Weights of a small image diffusion model.
Model: 6.58M parameters, patch size [4, 4], width 128.
Training: adamw at rate 0.0015, 6500 steps, batches of 256.
Data: trained on retinal OCT scans (Kermany 2017), 98430 training examples, 16.9 epochs.
Rows from block 5 of a small image diffusion model, named by matrix and row number. Rows with one number within an expert belong to one neuron, the router's apart. Each number is 200 + 30 x the weight over its row's rms, rounded and kept within 0 to 999. All counts start at 0.
Before each expert's rows are labels from the 100 images, of 14848 (inputs lightly noised), where the router gives the expert most weight on average: "top examples" is what is common among them. Only what is clearly more common there than usual is listed. The data: retinal OCT scans (Kermany 2017). In brackets: how many of the 100.
# router: router (model.blocks.5.mlp.router.weight, 8x128), inputs 0-63
# up: expert up (model.blocks.5.mlp.up, 8x256x128), inputs 0-63
# down: expert down (model.blocks.5.mlp.down, 8x128x256, transposed), outputs 0-63

# expert 7
top examples: finding: diabetic macular edema (28)
router.7,158,161,150,240,276,255,196,222,206,176,178,132,195,195,236,203,183,149,145,181,185,246,189,189,160,216,190,211,213,235,230,207,211,179,180,144,155,220,244,203,208,172,209,193,251,125,194,194,211,224,223,242,199,126,215,228,178,213,155,192,226,194,223,227
up.0,208,198,213,193,215,195,110,250,200,218,165,187,254,191,175,146,236,154,213,265,188,181,217,234,207,217,228,198,220,201,216,195,200,173,222,202,198,195,217,195,196,182,212,210,207,184,119,150,117,178,207,212,261,152,234,220,174,296,193,231,188,249,221,242
down.0,213,200,229,228,229,178,200,247,181,229,120,269,166,167,218,251,161,206,209,185,194,167,184,187,191,195,187,167,241,198,234,161,215,210,188,239,189,209,166,222,184,219,216,239,244,188,242,125,199,226,207,191,157,181,205,180,152,235,214,202,227,181,195,233
up.1,229,195,207,156,203,200,214,203,187,240,212,177,208,238,211,216,209,260,130,201,181,182,240,189,209,263,238,204,196,220,168,172,194,192,207,195,215,235,178,251,250,189,153,193,214,175,141,198,213,201,221,189,276,244,229,207,163,213,239,231,144,200,210,226
down.1,180,189,201,215,223,235,251,197,213,171,200,162,213,208,222,177,218,189,164,240,164,215,243,156,226,230,268,183,238,228,214,212,199,197,209,185,182,226,211,172,229,182,179,182,181,183,220,175,160,243,221,194,247,180,175,207,191,228,224,232,276,232,211,230
up.2,228,193,263,213,211,189,195,190,185,176,234,194,207,218,149,151,221,240,172,235,172,229,196,184,231,201,214,219,191,212,150,185,175,225,198,204,225,199,186,191,178,221,186,196,224,196,207,180,168,237,203,192,216,164,203,244,223,258,199,229,188,237,212,190
down.2,150,241,198,176,193,169,228,145,165,154,162,150,208,210,204,221,230,231,162,189,197,180,231,246,198,176,204,181,203,192,199,227,177,146,154,264,171,186,224,166,195,161,204,196,259,190,163,239,221,237,229,190,203,169,187,206,206,260,182,234,236,181,188,208
up.3,231,193,194,188,198,187,216,178,205,213,253,154,197,213,185,189,211,245,225,196,185,199,208,135,185,239,241,237,160,209,171,246,226,209,197,207,192,231,153,149,225,254,168,238,164,230,213,220,222,202,196,182,234,239,226,298,209,200,209,185,195,156,202,217
down.3,171,227,197,220,182,182,208,227,213,187,182,217,137,179,243,197,221,199,234,180,226,207,164,229,166,247,163,194,182,196,208,191,212,191,215,205,178,184,204,144,205,148,196,239,204,173,154,203,193,199,262,168,193,209,197,212,250,198,173,218,230,209,166,239
up.4,156,169,208,239,200,183,190,210,166,204,206,210,234,214,244,221,249,154,238,239,234,192,208,204,235,165,138,170,210,202,171,177,196,189,163,168,217,173,185,198,203,211,203,220,140,196,191,162,196,190,160,177,229,207,192,157,167,212,230,173,206,181,207,187
down.4,235,199,229,257,210,196,214,122,193,203,179,201,173,193,192,232,144,131,155,151,213,180,203,221,213,184,277,285,167,199,231,145,167,183,229,220,200,183,217,232,217,220,199,218,169,197,187,170,222,166,208,128,178,212,214,190,181,220,215,240,165,232,169,214
up.5,215,226,191,136,136,181,219,198,175,201,206,247,256,211,182,247,237,190,217,237,179,152,250,224,232,176,224,186,182,250,168,194,197,195,199,204,202,181,209,234,191,188,137,201,176,200,207,186,188,182,236,112,220,178,141,175,123,190,189,171,169,208,256,186
down.5,209,209,232,160,160,189,252,218,210,199,181,178,287,196,198,217,155,166,233,202,198,131,215,209,193,187,197,221,186,170,163,224,211,222,192,251,125,252,157,198,184,241,208,184,216,216,247,195,190,199,174,174,193,173,191,188,202,209,195,198,162,172,256,210
up.6,198,253,255,226,217,210,151,171,179,187,192,204,181,179,200,245,200,196,231,184,193,124,148,195,237,233,155,193,214,212,209,175,171,162,168,225,232,255,198,242,284,219,189,240,174,241,186,217,219,204,186,200,215,237,204,155,224,169,230,228,182,139,202,183
down.6,187,262,287,182,181,181,198,144,174,191,233,196,189,230,148,176,210,195,216,194,229,191,192,151,237,198,212,214,195,198,189,186,140,139,171,261,141,254,231,196,199,167,207,194,212,175,177,228,213,232,239,170,213,150,230,169,159,218,211,176,231,206,178,245
up.7,210,224,263,208,198,206,182,175,163,200,191,231,206,217,144,161,205,202,234,268,183,218,203,245,202,140,186,202,217,233,162,160,165,185,197,189,235,196,196,213,188,214,197,148,220,163,189,158,164,183,195,178,213,176,200,186,165,236,200,215,188,233,215,106
down.7,194,209,189,208,168,140,181,190,203,181,224,211,179,238,145,204,226,211,185,236,201,213,257,178,229,155,187,215,224,218,256,239,197,176,160,234,187,187,196,163,175,166,201,216,208,205,172,246,199,230,235,180,221,215,200,179,189,239,159,158,228,168,226,217
up.8,203,223,194,160,211,201,236,171,183,195,217,200,260,242,182,235,252,232,149,218,219,180,205,256,232,223,225,181,189,149,231,216,194,177,176,191,194,185,186,187,173,176,174,174,128,217,139,224,178,192,148,128,227,164,192,150,206,219,205,229,188,224,250,188
down.8,158,215,244,207,184,157,185,227,184,247,210,192,179,163,287,219,202,223,164,195,252,237,142,217,235,173,164,217,186,188,228,227,244,183,177,207,168,182,205,165,255,158,199,203,222,151,196,141,187,216,228,200,204,210,192,224,195,220,195,241,181,228,220,211
up.9,216,178,193,181,220,213,219,181,257,269,246,231,214,250,225,150,227,214,192,235,205,175,229,257,209,182,203,199,224,186,210,216,205,206,163,182,176,194,117,181,194,198,223,165,129,184,149,195,140,173,202,205,195,197,206,189,230,289,209,199,221,226,189,197
down.9,187,194,228,222,174,211,213,199,230,200,198,187,182,171,237,255,229,231,212,215,184,194,196,190,209,197,199,233,240,177,199,188,258,167,224,174,187,255,205,167,173,171,198,188,174,182,174,139,216,218,220,188,187,189,205,197,192,248,207,247,252,206,169,194
up.10,217,231,184,155,133,181,218,203,209,225,198,188,198,181,214,134,186,212,244,216,206,192,190,185,197,188,206,191,194,134,145,212,219,258,219,201,192,200,208,152,245,176,199,157,209,222,209,176,207,177,118,192,147,318,229,171,200,237,290,213,171,149,183,204
down.10,166,233,249,188,190,226,213,209,183,189,199,173,157,263,172,141,199,224,201,220,206,233,193,245,231,184,152,180,201,222,155,213,149,199,200,199,233,219,197,190,216,193,188,224,155,215,137,240,197,175,211,167,180,209,266,217,195,223,191,168,201,215,182,252
up.11,202,242,200,212,194,227,218,222,254,219,182,213,190,170,169,203,194,164,269,197,234,221,148,224,209,178,170,226,237,218,191,145,170,200,200,190,172,165,212,169,213,198,184,200,171,256,218,191,187,181,169,192,140,229,181,190,240,175,227,208,235,192,179,163
down.11,198,204,182,167,220,209,152,133,213,153,209,248,232,233,156,161,252,164,200,202,210,206,163,157,261,198,260,189,217,190,180,233,168,198,217,190,245,211,212,196,205,190,217,203,188,141,179,198,215,218,232,230,188,216,178,218,194,182,242,200,180,196,175,229

# expert 3
top examples: finding: choroidal neovascularization (88)
router.3,232,231,185,115,122,214,234,254,223,245,231,204,205,213,168,167,164,157,167,196,209,196,215,247,198,181,204,185,151,185,156,204,189,315,194,148,195,189,156,191,171,167,166,190,223,192,197,187,186,195,203,151,155,240,191,148,163,220,161,184,196,226,181,135
up.0,181,212,210,184,164,192,174,263,205,250,154,216,222,198,154,241,227,210,187,202,210,178,169,237,208,198,193,210,171,184,245,258,179,196,214,199,193,179,102,186,185,256,208,218,155,184,184,216,198,235,201,198,207,223,158,185,234,183,214,213,232,195,220,150
down.0,122,186,215,223,204,159,220,231,198,184,160,261,210,238,174,154,214,177,213,202,205,224,229,159,202,190,227,192,203,208,211,229,191,208,190,189,134,229,156,225,276,223,183,223,84,234,186,210,219,181,203,186,198,178,218,225,154,177,213,197,210,178,210,189
up.1,183,227,202,185,181,194,193,249,216,249,163,199,225,202,200,192,214,208,149,182,184,205,175,195,208,252,196,202,150,168,201,193,184,227,198,188,205,194,157,190,194,214,249,169,147,238,197,212,220,218,184,196,149,228,208,176,165,213,228,181,184,187,196,226
down.1,186,243,173,164,194,178,205,170,186,144,201,174,169,197,186,158,193,175,186,192,205,195,200,146,191,199,197,269,191,195,225,177,225,249,205,174,235,225,181,215,223,209,183,207,112,221,192,173,188,174,209,203,199,155,209,180,157,153,211,210,193,198,189,195
up.2,199,209,175,192,198,195,180,191,173,178,207,160,272,220,225,164,215,240,214,215,202,201,170,211,189,230,189,203,174,204,260,198,202,168,204,239,208,232,202,238,226,224,237,199,163,217,176,168,129,193,201,226,199,211,182,130,214,250,169,186,187,211,207,184
down.2,185,199,187,272,225,234,219,235,201,170,228,230,192,181,200,182,200,297,230,193,207,227,210,139,203,183,161,200,199,204,190,196,226,218,247,191,261,208,184,203,161,153,216,184,225,180,227,239,208,209,182,236,193,229,205,207,254,193,221,231,185,218,201,228
up.3,188,226,206,185,205,229,203,206,177,168,204,177,254,186,225,244,211,226,211,215,213,198,158,217,216,206,192,232,104,279,194,192,177,201,206,190,202,220,230,226,181,202,190,248,183,211,207,161,210,216,192,150,248,193,197,235,189,192,179,182,212,207,246,189
down.3,237,229,189,235,189,141,189,177,274,225,197,170,168,202,162,189,192,211,245,181,181,202,211,169,207,180,153,178,198,180,254,210,202,162,211,175,236,187,262,238,194,193,211,200,213,248,250,181,206,227,212,229,237,193,199,193,213,209,241,217,207,170,164,177
up.4,236,194,201,196,115,163,214,181,179,216,198,212,181,150,243,223,201,214,159,174,148,198,260,162,204,218,207,231,221,226,171,152,169,237,199,226,188,186,163,159,207,219,232,205,198,201,215,216,205,198,227,216,203,218,152,241,206,192,210,214,216,164,165,289
down.4,227,197,177,283,217,227,125,230,194,205,226,227,247,243,190,211,196,201,175,212,239,178,167,205,222,182,222,247,180,203,209,168,224,226,153,195,186,254,164,220,215,202,183,214,195,205,206,258,183,187,214,190,231,207,242,201,211,194,181,206,192,178,213,264
up.5,170,220,199,242,210,217,193,192,201,182,186,246,205,202,221,214,194,124,276,204,202,187,220,203,234,212,119,160,184,182,159,184,196,221,190,220,204,234,181,206,197,184,237,264,125,228,218,201,171,242,202,251,222,182,199,120,189,218,195,125,238,210,155,222
down.5,222,208,188,225,178,214,220,239,181,190,167,200,194,224,209,202,211,198,272,196,190,187,166,280,189,213,154,230,198,191,172,198,218,237,139,195,146,171,191,233,207,191,185,193,198,195,158,184,200,153,199,170,219,176,207,158,180,158,209,178,193,187,202,155
up.6,160,180,211,204,146,162,171,253,192,196,261,206,194,148,171,191,187,121,224,223,211,197,206,251,203,174,213,183,213,223,205,175,189,186,193,250,220,221,234,156,182,183,188,185,217,186,198,194,151,253,177,179,218,163,242,148,292,188,196,215,210,214,213,218
down.6,221,140,265,247,215,191,190,207,177,220,196,187,214,222,187,202,196,288,207,185,191,225,199,250,197,222,121,232,183,209,236,205,229,241,214,241,189,209,153,206,197,99,184,195,218,204,189,227,180,136,200,185,203,172,192,260,254,238,200,193,197,198,193,202
up.7,200,142,215,226,230,225,190,94,215,218,176,238,189,251,198,199,197,255,182,189,205,220,237,191,183,209,205,187,176,198,162,218,196,235,170,178,200,260,153,164,189,233,222,205,188,197,222,208,215,267,195,228,200,204,196,197,133,229,201,179,209,203,181,274
down.7,174,220,157,266,165,164,160,207,231,170,188,168,196,225,174,185,180,218,201,236,190,205,172,288,183,197,177,192,225,195,178,198,188,211,162,145,214,205,240,213,204,236,187,195,255,180,197,227,215,198,195,176,186,158,211,202,193,193,179,208,191,201,197,196
up.8,229,231,186,192,189,192,222,196,207,213,215,206,228,261,233,189,200,185,193,192,202,186,215,149,229,205,174,138,238,184,189,161,174,218,179,207,203,192,198,160,160,181,202,208,154,241,216,221,199,242,150,196,212,199,192,216,199,185,166,157,210,202,166,267
down.8,194,236,142,287,196,199,209,233,202,195,182,219,176,154,263,182,178,214,186,229,204,200,172,186,170,185,208,233,178,194,244,185,190,289,252,139,221,209,184,210,177,236,223,191,209,186,162,196,169,173,209,232,213,191,183,164,170,175,228,199,175,187,192,233
up.9,222,184,208,203,220,203,206,151,247,171,224,198,222,240,178,199,217,278,190,219,158,228,186,192,237,184,207,202,254,244,160,156,186,223,176,191,211,235,161,222,194,241,171,197,231,187,197,225,186,179,158,208,231,283,227,243,198,207,170,177,163,213,173,190
down.9,142,233,170,278,210,211,202,164,213,153,152,144,195,162,186,249,179,138,206,204,197,212,204,240,240,216,173,158,202,244,231,182,173,190,205,211,246,177,216,231,218,201,193,216,172,191,220,218,205,223,235,206,255,149,206,205,196,175,191,246,213,177,182,182
up.10,176,187,194,247,237,194,226,180,198,171,188,164,247,223,177,189,209,205,187,287,246,163,191,186,210,169,148,170,205,180,197,229,263,130,177,209,197,190,205,177,247,241,214,238,173,227,202,185,159,202,198,227,205,217,214,230,238,206,201,193,207,207,203,227
down.10,213,255,196,168,222,194,170,154,195,161,188,232,191,190,212,255,172,172,171,213,179,218,202,255,232,195,251,217,215,193,214,190,205,212,178,228,225,188,207,198,212,88,211,212,192,206,223,176,196,176,216,212,204,209,179,207,228,192,188,225,220,169,166,210
up.11,204,175,245,211,132,184,220,243,225,204,272,188,242,221,182,184,229,193,157,230,197,209,205,221,216,213,218,185,209,203,174,212,198,174,205,198,198,193,129,132,141,188,192,161,190,174,162,183,112,204,197,207,182,144,215,237,206,266,199,210,193,201,217,243
down.11,173,243,204,213,225,180,140,185,223,248,173,264,193,152,236,254,185,235,212,208,203,199,183,126,184,217,183,195,201,198,196,203,200,162,261,224,169,212,185,240,231,204,181,199,183,207,179,195,228,215,190,158,177,178,173,210,219,242,195,200,202,196,208,238

# expert 4
top examples: finding: diabetic macular edema (72)
router.4,193,244,236,174,168,146,162,218,225,239,168,199,223,211,193,154,170,131,288,206,267,183,212,201,189,195,207,201,231,178,233,168,211,211,219,241,219,174,215,183,247,182,254,265,201,233,189,181,154,188,227,162,157,208,197,167,206,182,162,195,238,204,183,190
up.0,180,206,198,165,186,226,228,222,194,206,209,242,284,261,203,186,247,220,223,239,181,211,185,220,255,226,200,192,175,234,220,235,195,177,201,208,176,195,170,188,170,205,162,205,160,196,174,187,139,177,127,223,201,178,224,140,191,264,211,220,177,201,194,214
down.0,221,250,211,219,148,215,251,241,191,236,181,194,251,140,231,213,169,215,231,239,200,187,184,204,197,187,197,181,219,217,194,198,248,180,211,157,204,242,196,235,195,191,183,217,146,232,174,229,192,220,192,206,220,216,210,203,249,214,200,222,192,258,209,150
up.1,223,213,222,126,166,216,258,218,196,196,274,159,283,189,217,202,221,197,167,212,210,243,156,204,249,216,178,231,161,221,148,191,210,189,205,219,216,187,207,181,190,192,179,199,201,194,203,179,147,210,150,167,190,190,175,148,166,211,179,201,226,184,241,182
down.1,166,181,219,240,252,228,181,204,237,223,172,264,187,214,209,193,180,198,157,237,205,199,222,185,186,194,183,193,206,208,144,173,191,262,228,111,228,206,190,228,202,163,182,195,163,194,175,225,229,176,191,206,153,240,205,149,199,218,188,212,211,204,165,239
up.2,147,164,130,254,231,195,199,175,166,156,202,176,159,167,182,256,194,202,183,188,145,170,203,185,219,193,227,218,149,226,181,190,229,240,197,202,230,257,220,223,201,262,181,178,217,225,245,201,232,275,221,221,242,188,199,189,234,187,222,204,199,159,215,193
down.2,185,245,201,212,219,204,263,205,179,246,156,210,160,157,227,172,192,187,158,189,183,193,203,232,167,218,203,184,211,248,212,186,201,215,197,163,220,254,172,170,230,192,147,231,170,228,211,200,179,157,208,213,235,194,204,208,172,179,168,219,252,235,210,156
up.3,243,147,193,199,154,175,212,245,231,213,293,224,234,275,168,183,195,178,250,215,192,180,216,188,218,194,193,147,184,232,245,205,140,229,173,206,208,155,170,123,165,169,204,200,179,212,217,189,217,208,190,178,166,213,207,251,209,210,230,147,210,200,217,242
down.3,151,159,191,202,215,166,198,277,202,196,176,202,213,189,154,235,177,258,212,215,209,194,232,208,149,206,132,236,197,188,240,199,175,261,280,180,163,211,141,206,192,195,187,228,201,226,132,188,212,194,196,220,207,238,206,229,218,224,203,188,196,208,187,233
up.4,174,198,185,204,240,234,213,223,181,169,239,228,219,262,188,224,254,181,203,181,146,192,229,206,228,224,203,170,187,224,226,198,196,195,212,210,198,199,195,202,185,200,112,164,219,113,175,167,224,234,179,230,228,224,231,138,205,209,223,173,214,197,221,212
down.4,214,182,159,179,182,222,204,163,171,219,196,182,207,176,197,196,209,212,223,224,180,202,206,163,217,194,155,233,228,199,234,177,147,218,202,193,208,211,267,216,233,216,184,205,161,243,207,203,203,240,213,215,202,194,194,207,230,256,189,212,250,198,158,282
up.5,201,203,199,173,201,223,220,167,255,153,229,167,219,237,270,201,222,275,190,162,216,203,160,222,233,236,199,208,180,158,211,207,240,202,184,234,174,223,214,201,204,200,216,155,159,131,191,265,218,192,122,224,146,260,197,130,187,201,227,200,182,181,216,222
down.5,189,141,205,196,215,213,185,202,179,219,177,237,247,191,239,181,223,248,211,211,177,222,239,190,213,204,163,218,195,202,134,187,207,222,235,208,127,191,192,170,192,181,169,164,163,194,177,230,162,225,193,188,241,185,224,175,294,86,200,203,199,182,171,248
up.6,100,157,104,266,179,194,191,180,179,163,167,161,181,151,195,211,191,206,174,198,176,170,244,196,193,180,200,197,216,195,194,228,241,252,200,235,236,251,221,223,237,180,204,188,204,203,196,187,201,248,211,252,235,202,265,189,210,223,228,162,149,158,167,226
down.6,201,192,230,222,211,137,279,177,224,215,148,211,147,153,251,211,215,228,204,183,195,212,208,214,148,216,167,205,243,214,221,207,192,218,223,169,231,195,164,188,230,210,184,188,149,191,232,228,197,194,202,194,190,191,256,209,187,197,187,239,261,259,165,161
up.7,202,165,213,217,181,211,217,189,184,220,220,226,204,196,196,217,253,231,156,225,142,173,201,198,203,224,195,214,236,210,181,228,196,226,143,196,188,194,152,190,192,256,197,196,224,257,223,221,230,233,222,243,193,188,183,201,219,207,196,207,148,174,137,200
down.7,164,234,223,176,213,185,149,193,191,211,202,215,186,210,177,197,260,198,169,177,175,181,248,179,206,201,226,174,226,201,230,190,184,209,171,142,186,173,216,184,243,227,207,209,224,203,244,172,197,169,146,186,169,168,209,159,197,180,202,183,226,239,181,257
up.8,189,241,195,189,200,182,193,178,164,156,211,285,238,219,202,201,227,165,233,256,243,136,167,173,242,157,217,169,185,204,142,153,219,272,224,216,235,227,229,244,214,159,211,214,177,197,211,159,185,195,154,164,192,232,172,263,183,201,265,203,185,200,257,194
down.8,185,206,153,193,206,214,134,182,164,204,250,163,193,211,172,194,189,192,196,225,135,213,188,146,178,229,177,211,220,199,200,191,199,178,117,201,167,182,210,164,202,225,184,206,245,163,177,163,203,164,183,233,178,210,215,252,182,206,201,209,214,193,156,197
up.9,154,185,237,262,241,229,174,242,225,170,198,161,198,248,176,204,225,180,210,230,217,226,212,226,226,204,227,163,222,161,233,199,149,172,175,188,208,197,225,235,232,179,168,241,217,145,202,229,174,209,140,161,249,200,233,222,191,200,226,224,245,196,237,164
down.9,189,190,216,195,219,192,220,186,190,190,190,186,204,152,141,258,127,163,235,225,171,170,258,191,205,196,182,211,195,182,220,191,176,149,207,196,161,207,223,175,180,239,234,190,236,168,194,200,181,193,183,210,180,108,189,178,151,230,221,161,221,170,197,218
up.10,178,183,198,195,191,177,160,174,144,163,197,194,217,209,228,207,234,204,181,226,199,201,209,182,224,179,210,190,191,231,193,208,250,225,189,141,256,257,202,232,200,165,176,149,182,143,232,175,232,222,180,241,234,156,234,163,130,193,189,208,163,186,237,189
down.10,204,221,240,221,202,224,207,230,202,163,202,237,227,203,205,176,244,198,175,227,191,177,212,239,199,196,250,228,218,174,155,192,206,206,199,217,199,247,183,169,163,194,210,214,178,240,143,264,188,252,200,206,182,198,204,175,184,244,182,245,202,161,198,181
up.11,163,176,219,177,189,212,161,168,190,197,186,231,203,223,215,203,226,224,170,213,205,216,208,180,234,135,224,188,240,221,164,179,202,205,179,145,221,216,202,252,219,236,135,150,187,199,229,204,196,231,170,249,189,199,220,209,200,179,174,248,211,200,257,184
down.11,202,254,160,232,173,129,184,222,206,241,198,226,177,204,199,231,193,224,188,228,173,201,214,167,168,183,201,194,214,191,226,209,154,163,237,219,219,171,217,202,218,204,190,180,176,178,243,221,177,267,206,187,143,196,182,197,262,205,191,222,209,191,222,227

# expert 0
top examples: finding: diabetic macular edema (64)
router.0,215,242,227,171,187,173,174,176,114,192,171,240,185,176,178,183,187,186,213,221,183,173,229,214,211,155,204,173,203,195,169,223,221,209,242,220,189,217,195,212,233,148,196,205,219,153,165,119,197,181,225,209,220,199,233,199,196,239,221,208,128,219,197,158
up.0,178,155,215,261,157,198,197,245,188,132,189,141,199,199,236,218,192,178,170,215,201,189,217,179,210,233,143,176,143,222,154,186,202,229,166,167,219,240,194,200,200,220,230,242,198,220,241,199,189,248,176,187,254,156,212,186,195,226,222,155,232,175,186,208
down.0,149,247,210,130,205,245,183,143,214,181,208,176,190,252,267,147,237,126,179,183,178,166,218,193,209,194,212,197,199,144,133,183,188,176,181,164,238,196,212,223,214,188,183,159,204,180,175,154,171,190,199,205,228,176,217,244,219,191,208,152,250,189,127,211
up.1,255,199,228,252,191,205,225,192,178,139,194,186,200,220,166,167,207,204,206,237,204,218,200,201,199,188,163,185,214,249,159,177,207,193,189,209,227,217,199,217,211,215,172,225,218,222,190,182,170,186,211,203,199,182,199,216,254,214,144,117,166,197,169,202
down.1,254,235,208,230,173,226,149,195,209,153,278,182,209,209,233,185,234,285,241,201,220,241,168,208,230,176,164,253,219,197,211,209,201,222,249,168,186,193,231,183,173,201,224,177,201,242,251,192,199,115,192,204,257,187,236,191,170,178,198,188,188,193,202,223
up.2,201,229,209,142,172,221,195,187,193,150,230,207,210,173,157,199,206,221,173,206,183,197,208,187,209,199,236,304,188,204,148,202,221,192,211,209,178,217,212,208,231,246,185,155,238,188,226,204,179,191,189,143,167,190,184,248,225,165,161,190,165,184,192,183
down.2,223,241,212,181,181,214,174,213,204,174,302,199,247,238,196,220,235,153,225,176,234,160,178,169,226,198,179,242,176,199,224,222,211,174,167,146,192,253,221,211,152,171,233,183,218,175,214,202,174,195,219,195,233,236,175,184,174,219,216,213,221,181,188,242
up.3,166,196,209,190,222,198,185,190,234,206,231,234,166,204,222,222,240,230,188,200,191,205,227,184,233,257,184,221,178,241,165,89,174,185,201,214,202,180,168,229,150,220,160,170,189,256,207,160,228,206,176,187,183,167,247,157,204,228,274,218,218,169,154,157
down.3,186,224,244,202,230,214,242,220,222,156,151,171,198,195,239,246,204,110,191,213,173,182,250,220,151,221,161,154,175,198,253,302,213,210,207,174,171,224,195,176,234,174,192,270,211,194,204,239,162,174,231,162,227,210,201,213,206,243,231,205,202,219,179,231
up.4,153,162,198,260,220,247,233,211,245,213,207,149,195,207,208,190,218,212,150,198,230,249,153,195,197,278,204,186,176,210,214,177,168,181,150,165,222,198,188,185,200,227,176,182,208,199,232,238,223,238,175,157,149,171,184,210,254,179,218,195,244,170,194,222
down.4,205,227,214,206,197,286,192,188,252,186,259,243,216,209,203,190,176,195,238,197,225,256,153,171,248,237,186,149,166,195,224,177,189,195,150,172,197,229,178,213,225,153,163,178,153,165,194,170,198,239,218,193,169,225,174,218,173,200,176,222,160,200,191,183
up.5,154,194,200,249,200,202,201,254,215,223,166,184,207,218,177,220,207,212,166,226,230,214,246,155,187,165,150,177,202,210,208,191,186,173,176,218,185,136,174,143,197,236,190,181,206,170,199,175,202,184,205,221,196,226,240,167,235,210,207,174,183,186,210,188
down.5,173,205,176,133,216,163,173,196,163,227,181,184,207,171,194,238,213,222,196,227,205,201,168,184,284,207,220,167,228,212,235,192,207,176,221,227,197,169,228,213,219,102,157,196,225,205,172,160,164,193,200,149,155,205,207,240,226,165,196,193,205,156,176,231
up.6,207,176,175,208,129,182,227,281,300,215,188,133,213,192,168,216,195,191,158,205,217,241,186,197,186,247,202,185,188,213,191,223,170,196,186,195,174,165,174,127,165,203,210,245,238,216,218,241,204,199,183,175,186,232,204,279,180,180,231,196,227,186,170,219
down.6,193,216,191,137,221,202,159,234,202,246,190,218,232,224,195,197,154,218,225,204,213,247,191,147,229,190,164,199,185,228,163,169,158,213,158,253,182,258,223,232,223,221,198,188,229,218,186,147,198,183,189,202,215,231,239,251,232,198,158,146,194,156,178,244
up.7,153,159,162,212,199,241,210,182,178,179,169,177,196,219,196,211,194,183,174,217,229,202,180,188,212,155,174,156,211,234,163,174,212,235,142,143,207,225,196,216,155,222,217,165,147,240,254,249,204,264,193,217,158,175,160,211,210,205,154,199,214,213,202,242
down.7,228,230,190,167,167,258,190,169,200,240,219,199,190,197,165,216,141,153,226,180,244,237,141,191,211,219,199,178,231,204,178,222,197,216,190,205,152,174,214,194,200,145,191,233,176,180,194,210,221,201,210,239,170,191,194,240,198,204,197,210,164,177,221,180
up.8,206,154,217,203,237,253,227,193,156,187,186,168,174,243,150,199,223,190,184,217,226,171,181,208,192,194,218,166,132,156,171,216,205,208,166,159,214,224,236,209,214,225,279,218,203,236,216,197,220,235,216,131,182,177,185,206,205,179,157,201,221,182,233,148
down.8,216,222,222,239,175,184,208,222,168,133,239,179,213,198,150,215,205,230,189,214,204,207,218,219,203,180,92,188,179,189,250,180,227,182,194,141,172,220,209,214,183,155,231,192,170,197,255,227,208,281,221,227,248,170,216,167,145,175,191,193,199,175,258,164
up.9,214,213,241,205,209,193,198,177,151,179,196,193,249,237,178,225,205,228,225,246,236,166,219,161,229,191,177,265,211,235,148,248,178,194,160,186,232,209,203,203,212,234,121,214,230,210,219,205,199,190,202,151,237,169,128,181,142,160,192,149,254,179,198,196
down.9,202,239,194,187,201,198,204,185,162,237,167,186,221,211,195,213,210,214,191,207,246,155,195,209,246,204,196,177,253,245,191,137,196,193,198,200,172,171,149,192,199,189,72,226,192,204,182,192,182,189,167,207,251,224,133,171,230,124,205,228,120,198,221,191
up.10,140,171,149,277,198,176,183,228,213,175,176,167,183,149,203,177,195,167,198,222,179,201,252,212,196,199,196,183,232,178,163,214,224,266,203,211,217,225,214,181,231,176,206,219,199,166,174,159,209,218,188,202,221,221,274,224,187,262,219,139,147,170,139,216
down.10,167,179,223,177,174,136,239,168,186,182,197,221,157,193,219,161,219,222,204,234,190,166,220,230,164,202,151,258,187,179,192,177,194,200,216,221,232,169,167,243,232,212,204,159,125,199,239,252,198,203,170,221,230,184,261,213,218,223,226,205,264,215,161,219
up.11,186,195,241,241,165,170,142,217,181,201,177,205,191,160,164,231,209,174,200,228,206,216,154,173,244,230,128,201,179,204,168,210,234,194,196,200,221,192,182,192,206,196,240,182,161,176,234,184,190,244,171,222,176,156,178,204,196,211,245,227,228,192,222,215
down.11,189,231,210,185,239,233,213,229,100,190,211,251,230,189,241,148,187,208,195,215,207,141,217,211,134,184,203,167,172,166,176,138,160,204,241,203,217,200,179,217,237,306,224,230,204,226,162,204,191,177,186,168,201,208,211,181,214,225,206,200,284,187,218,211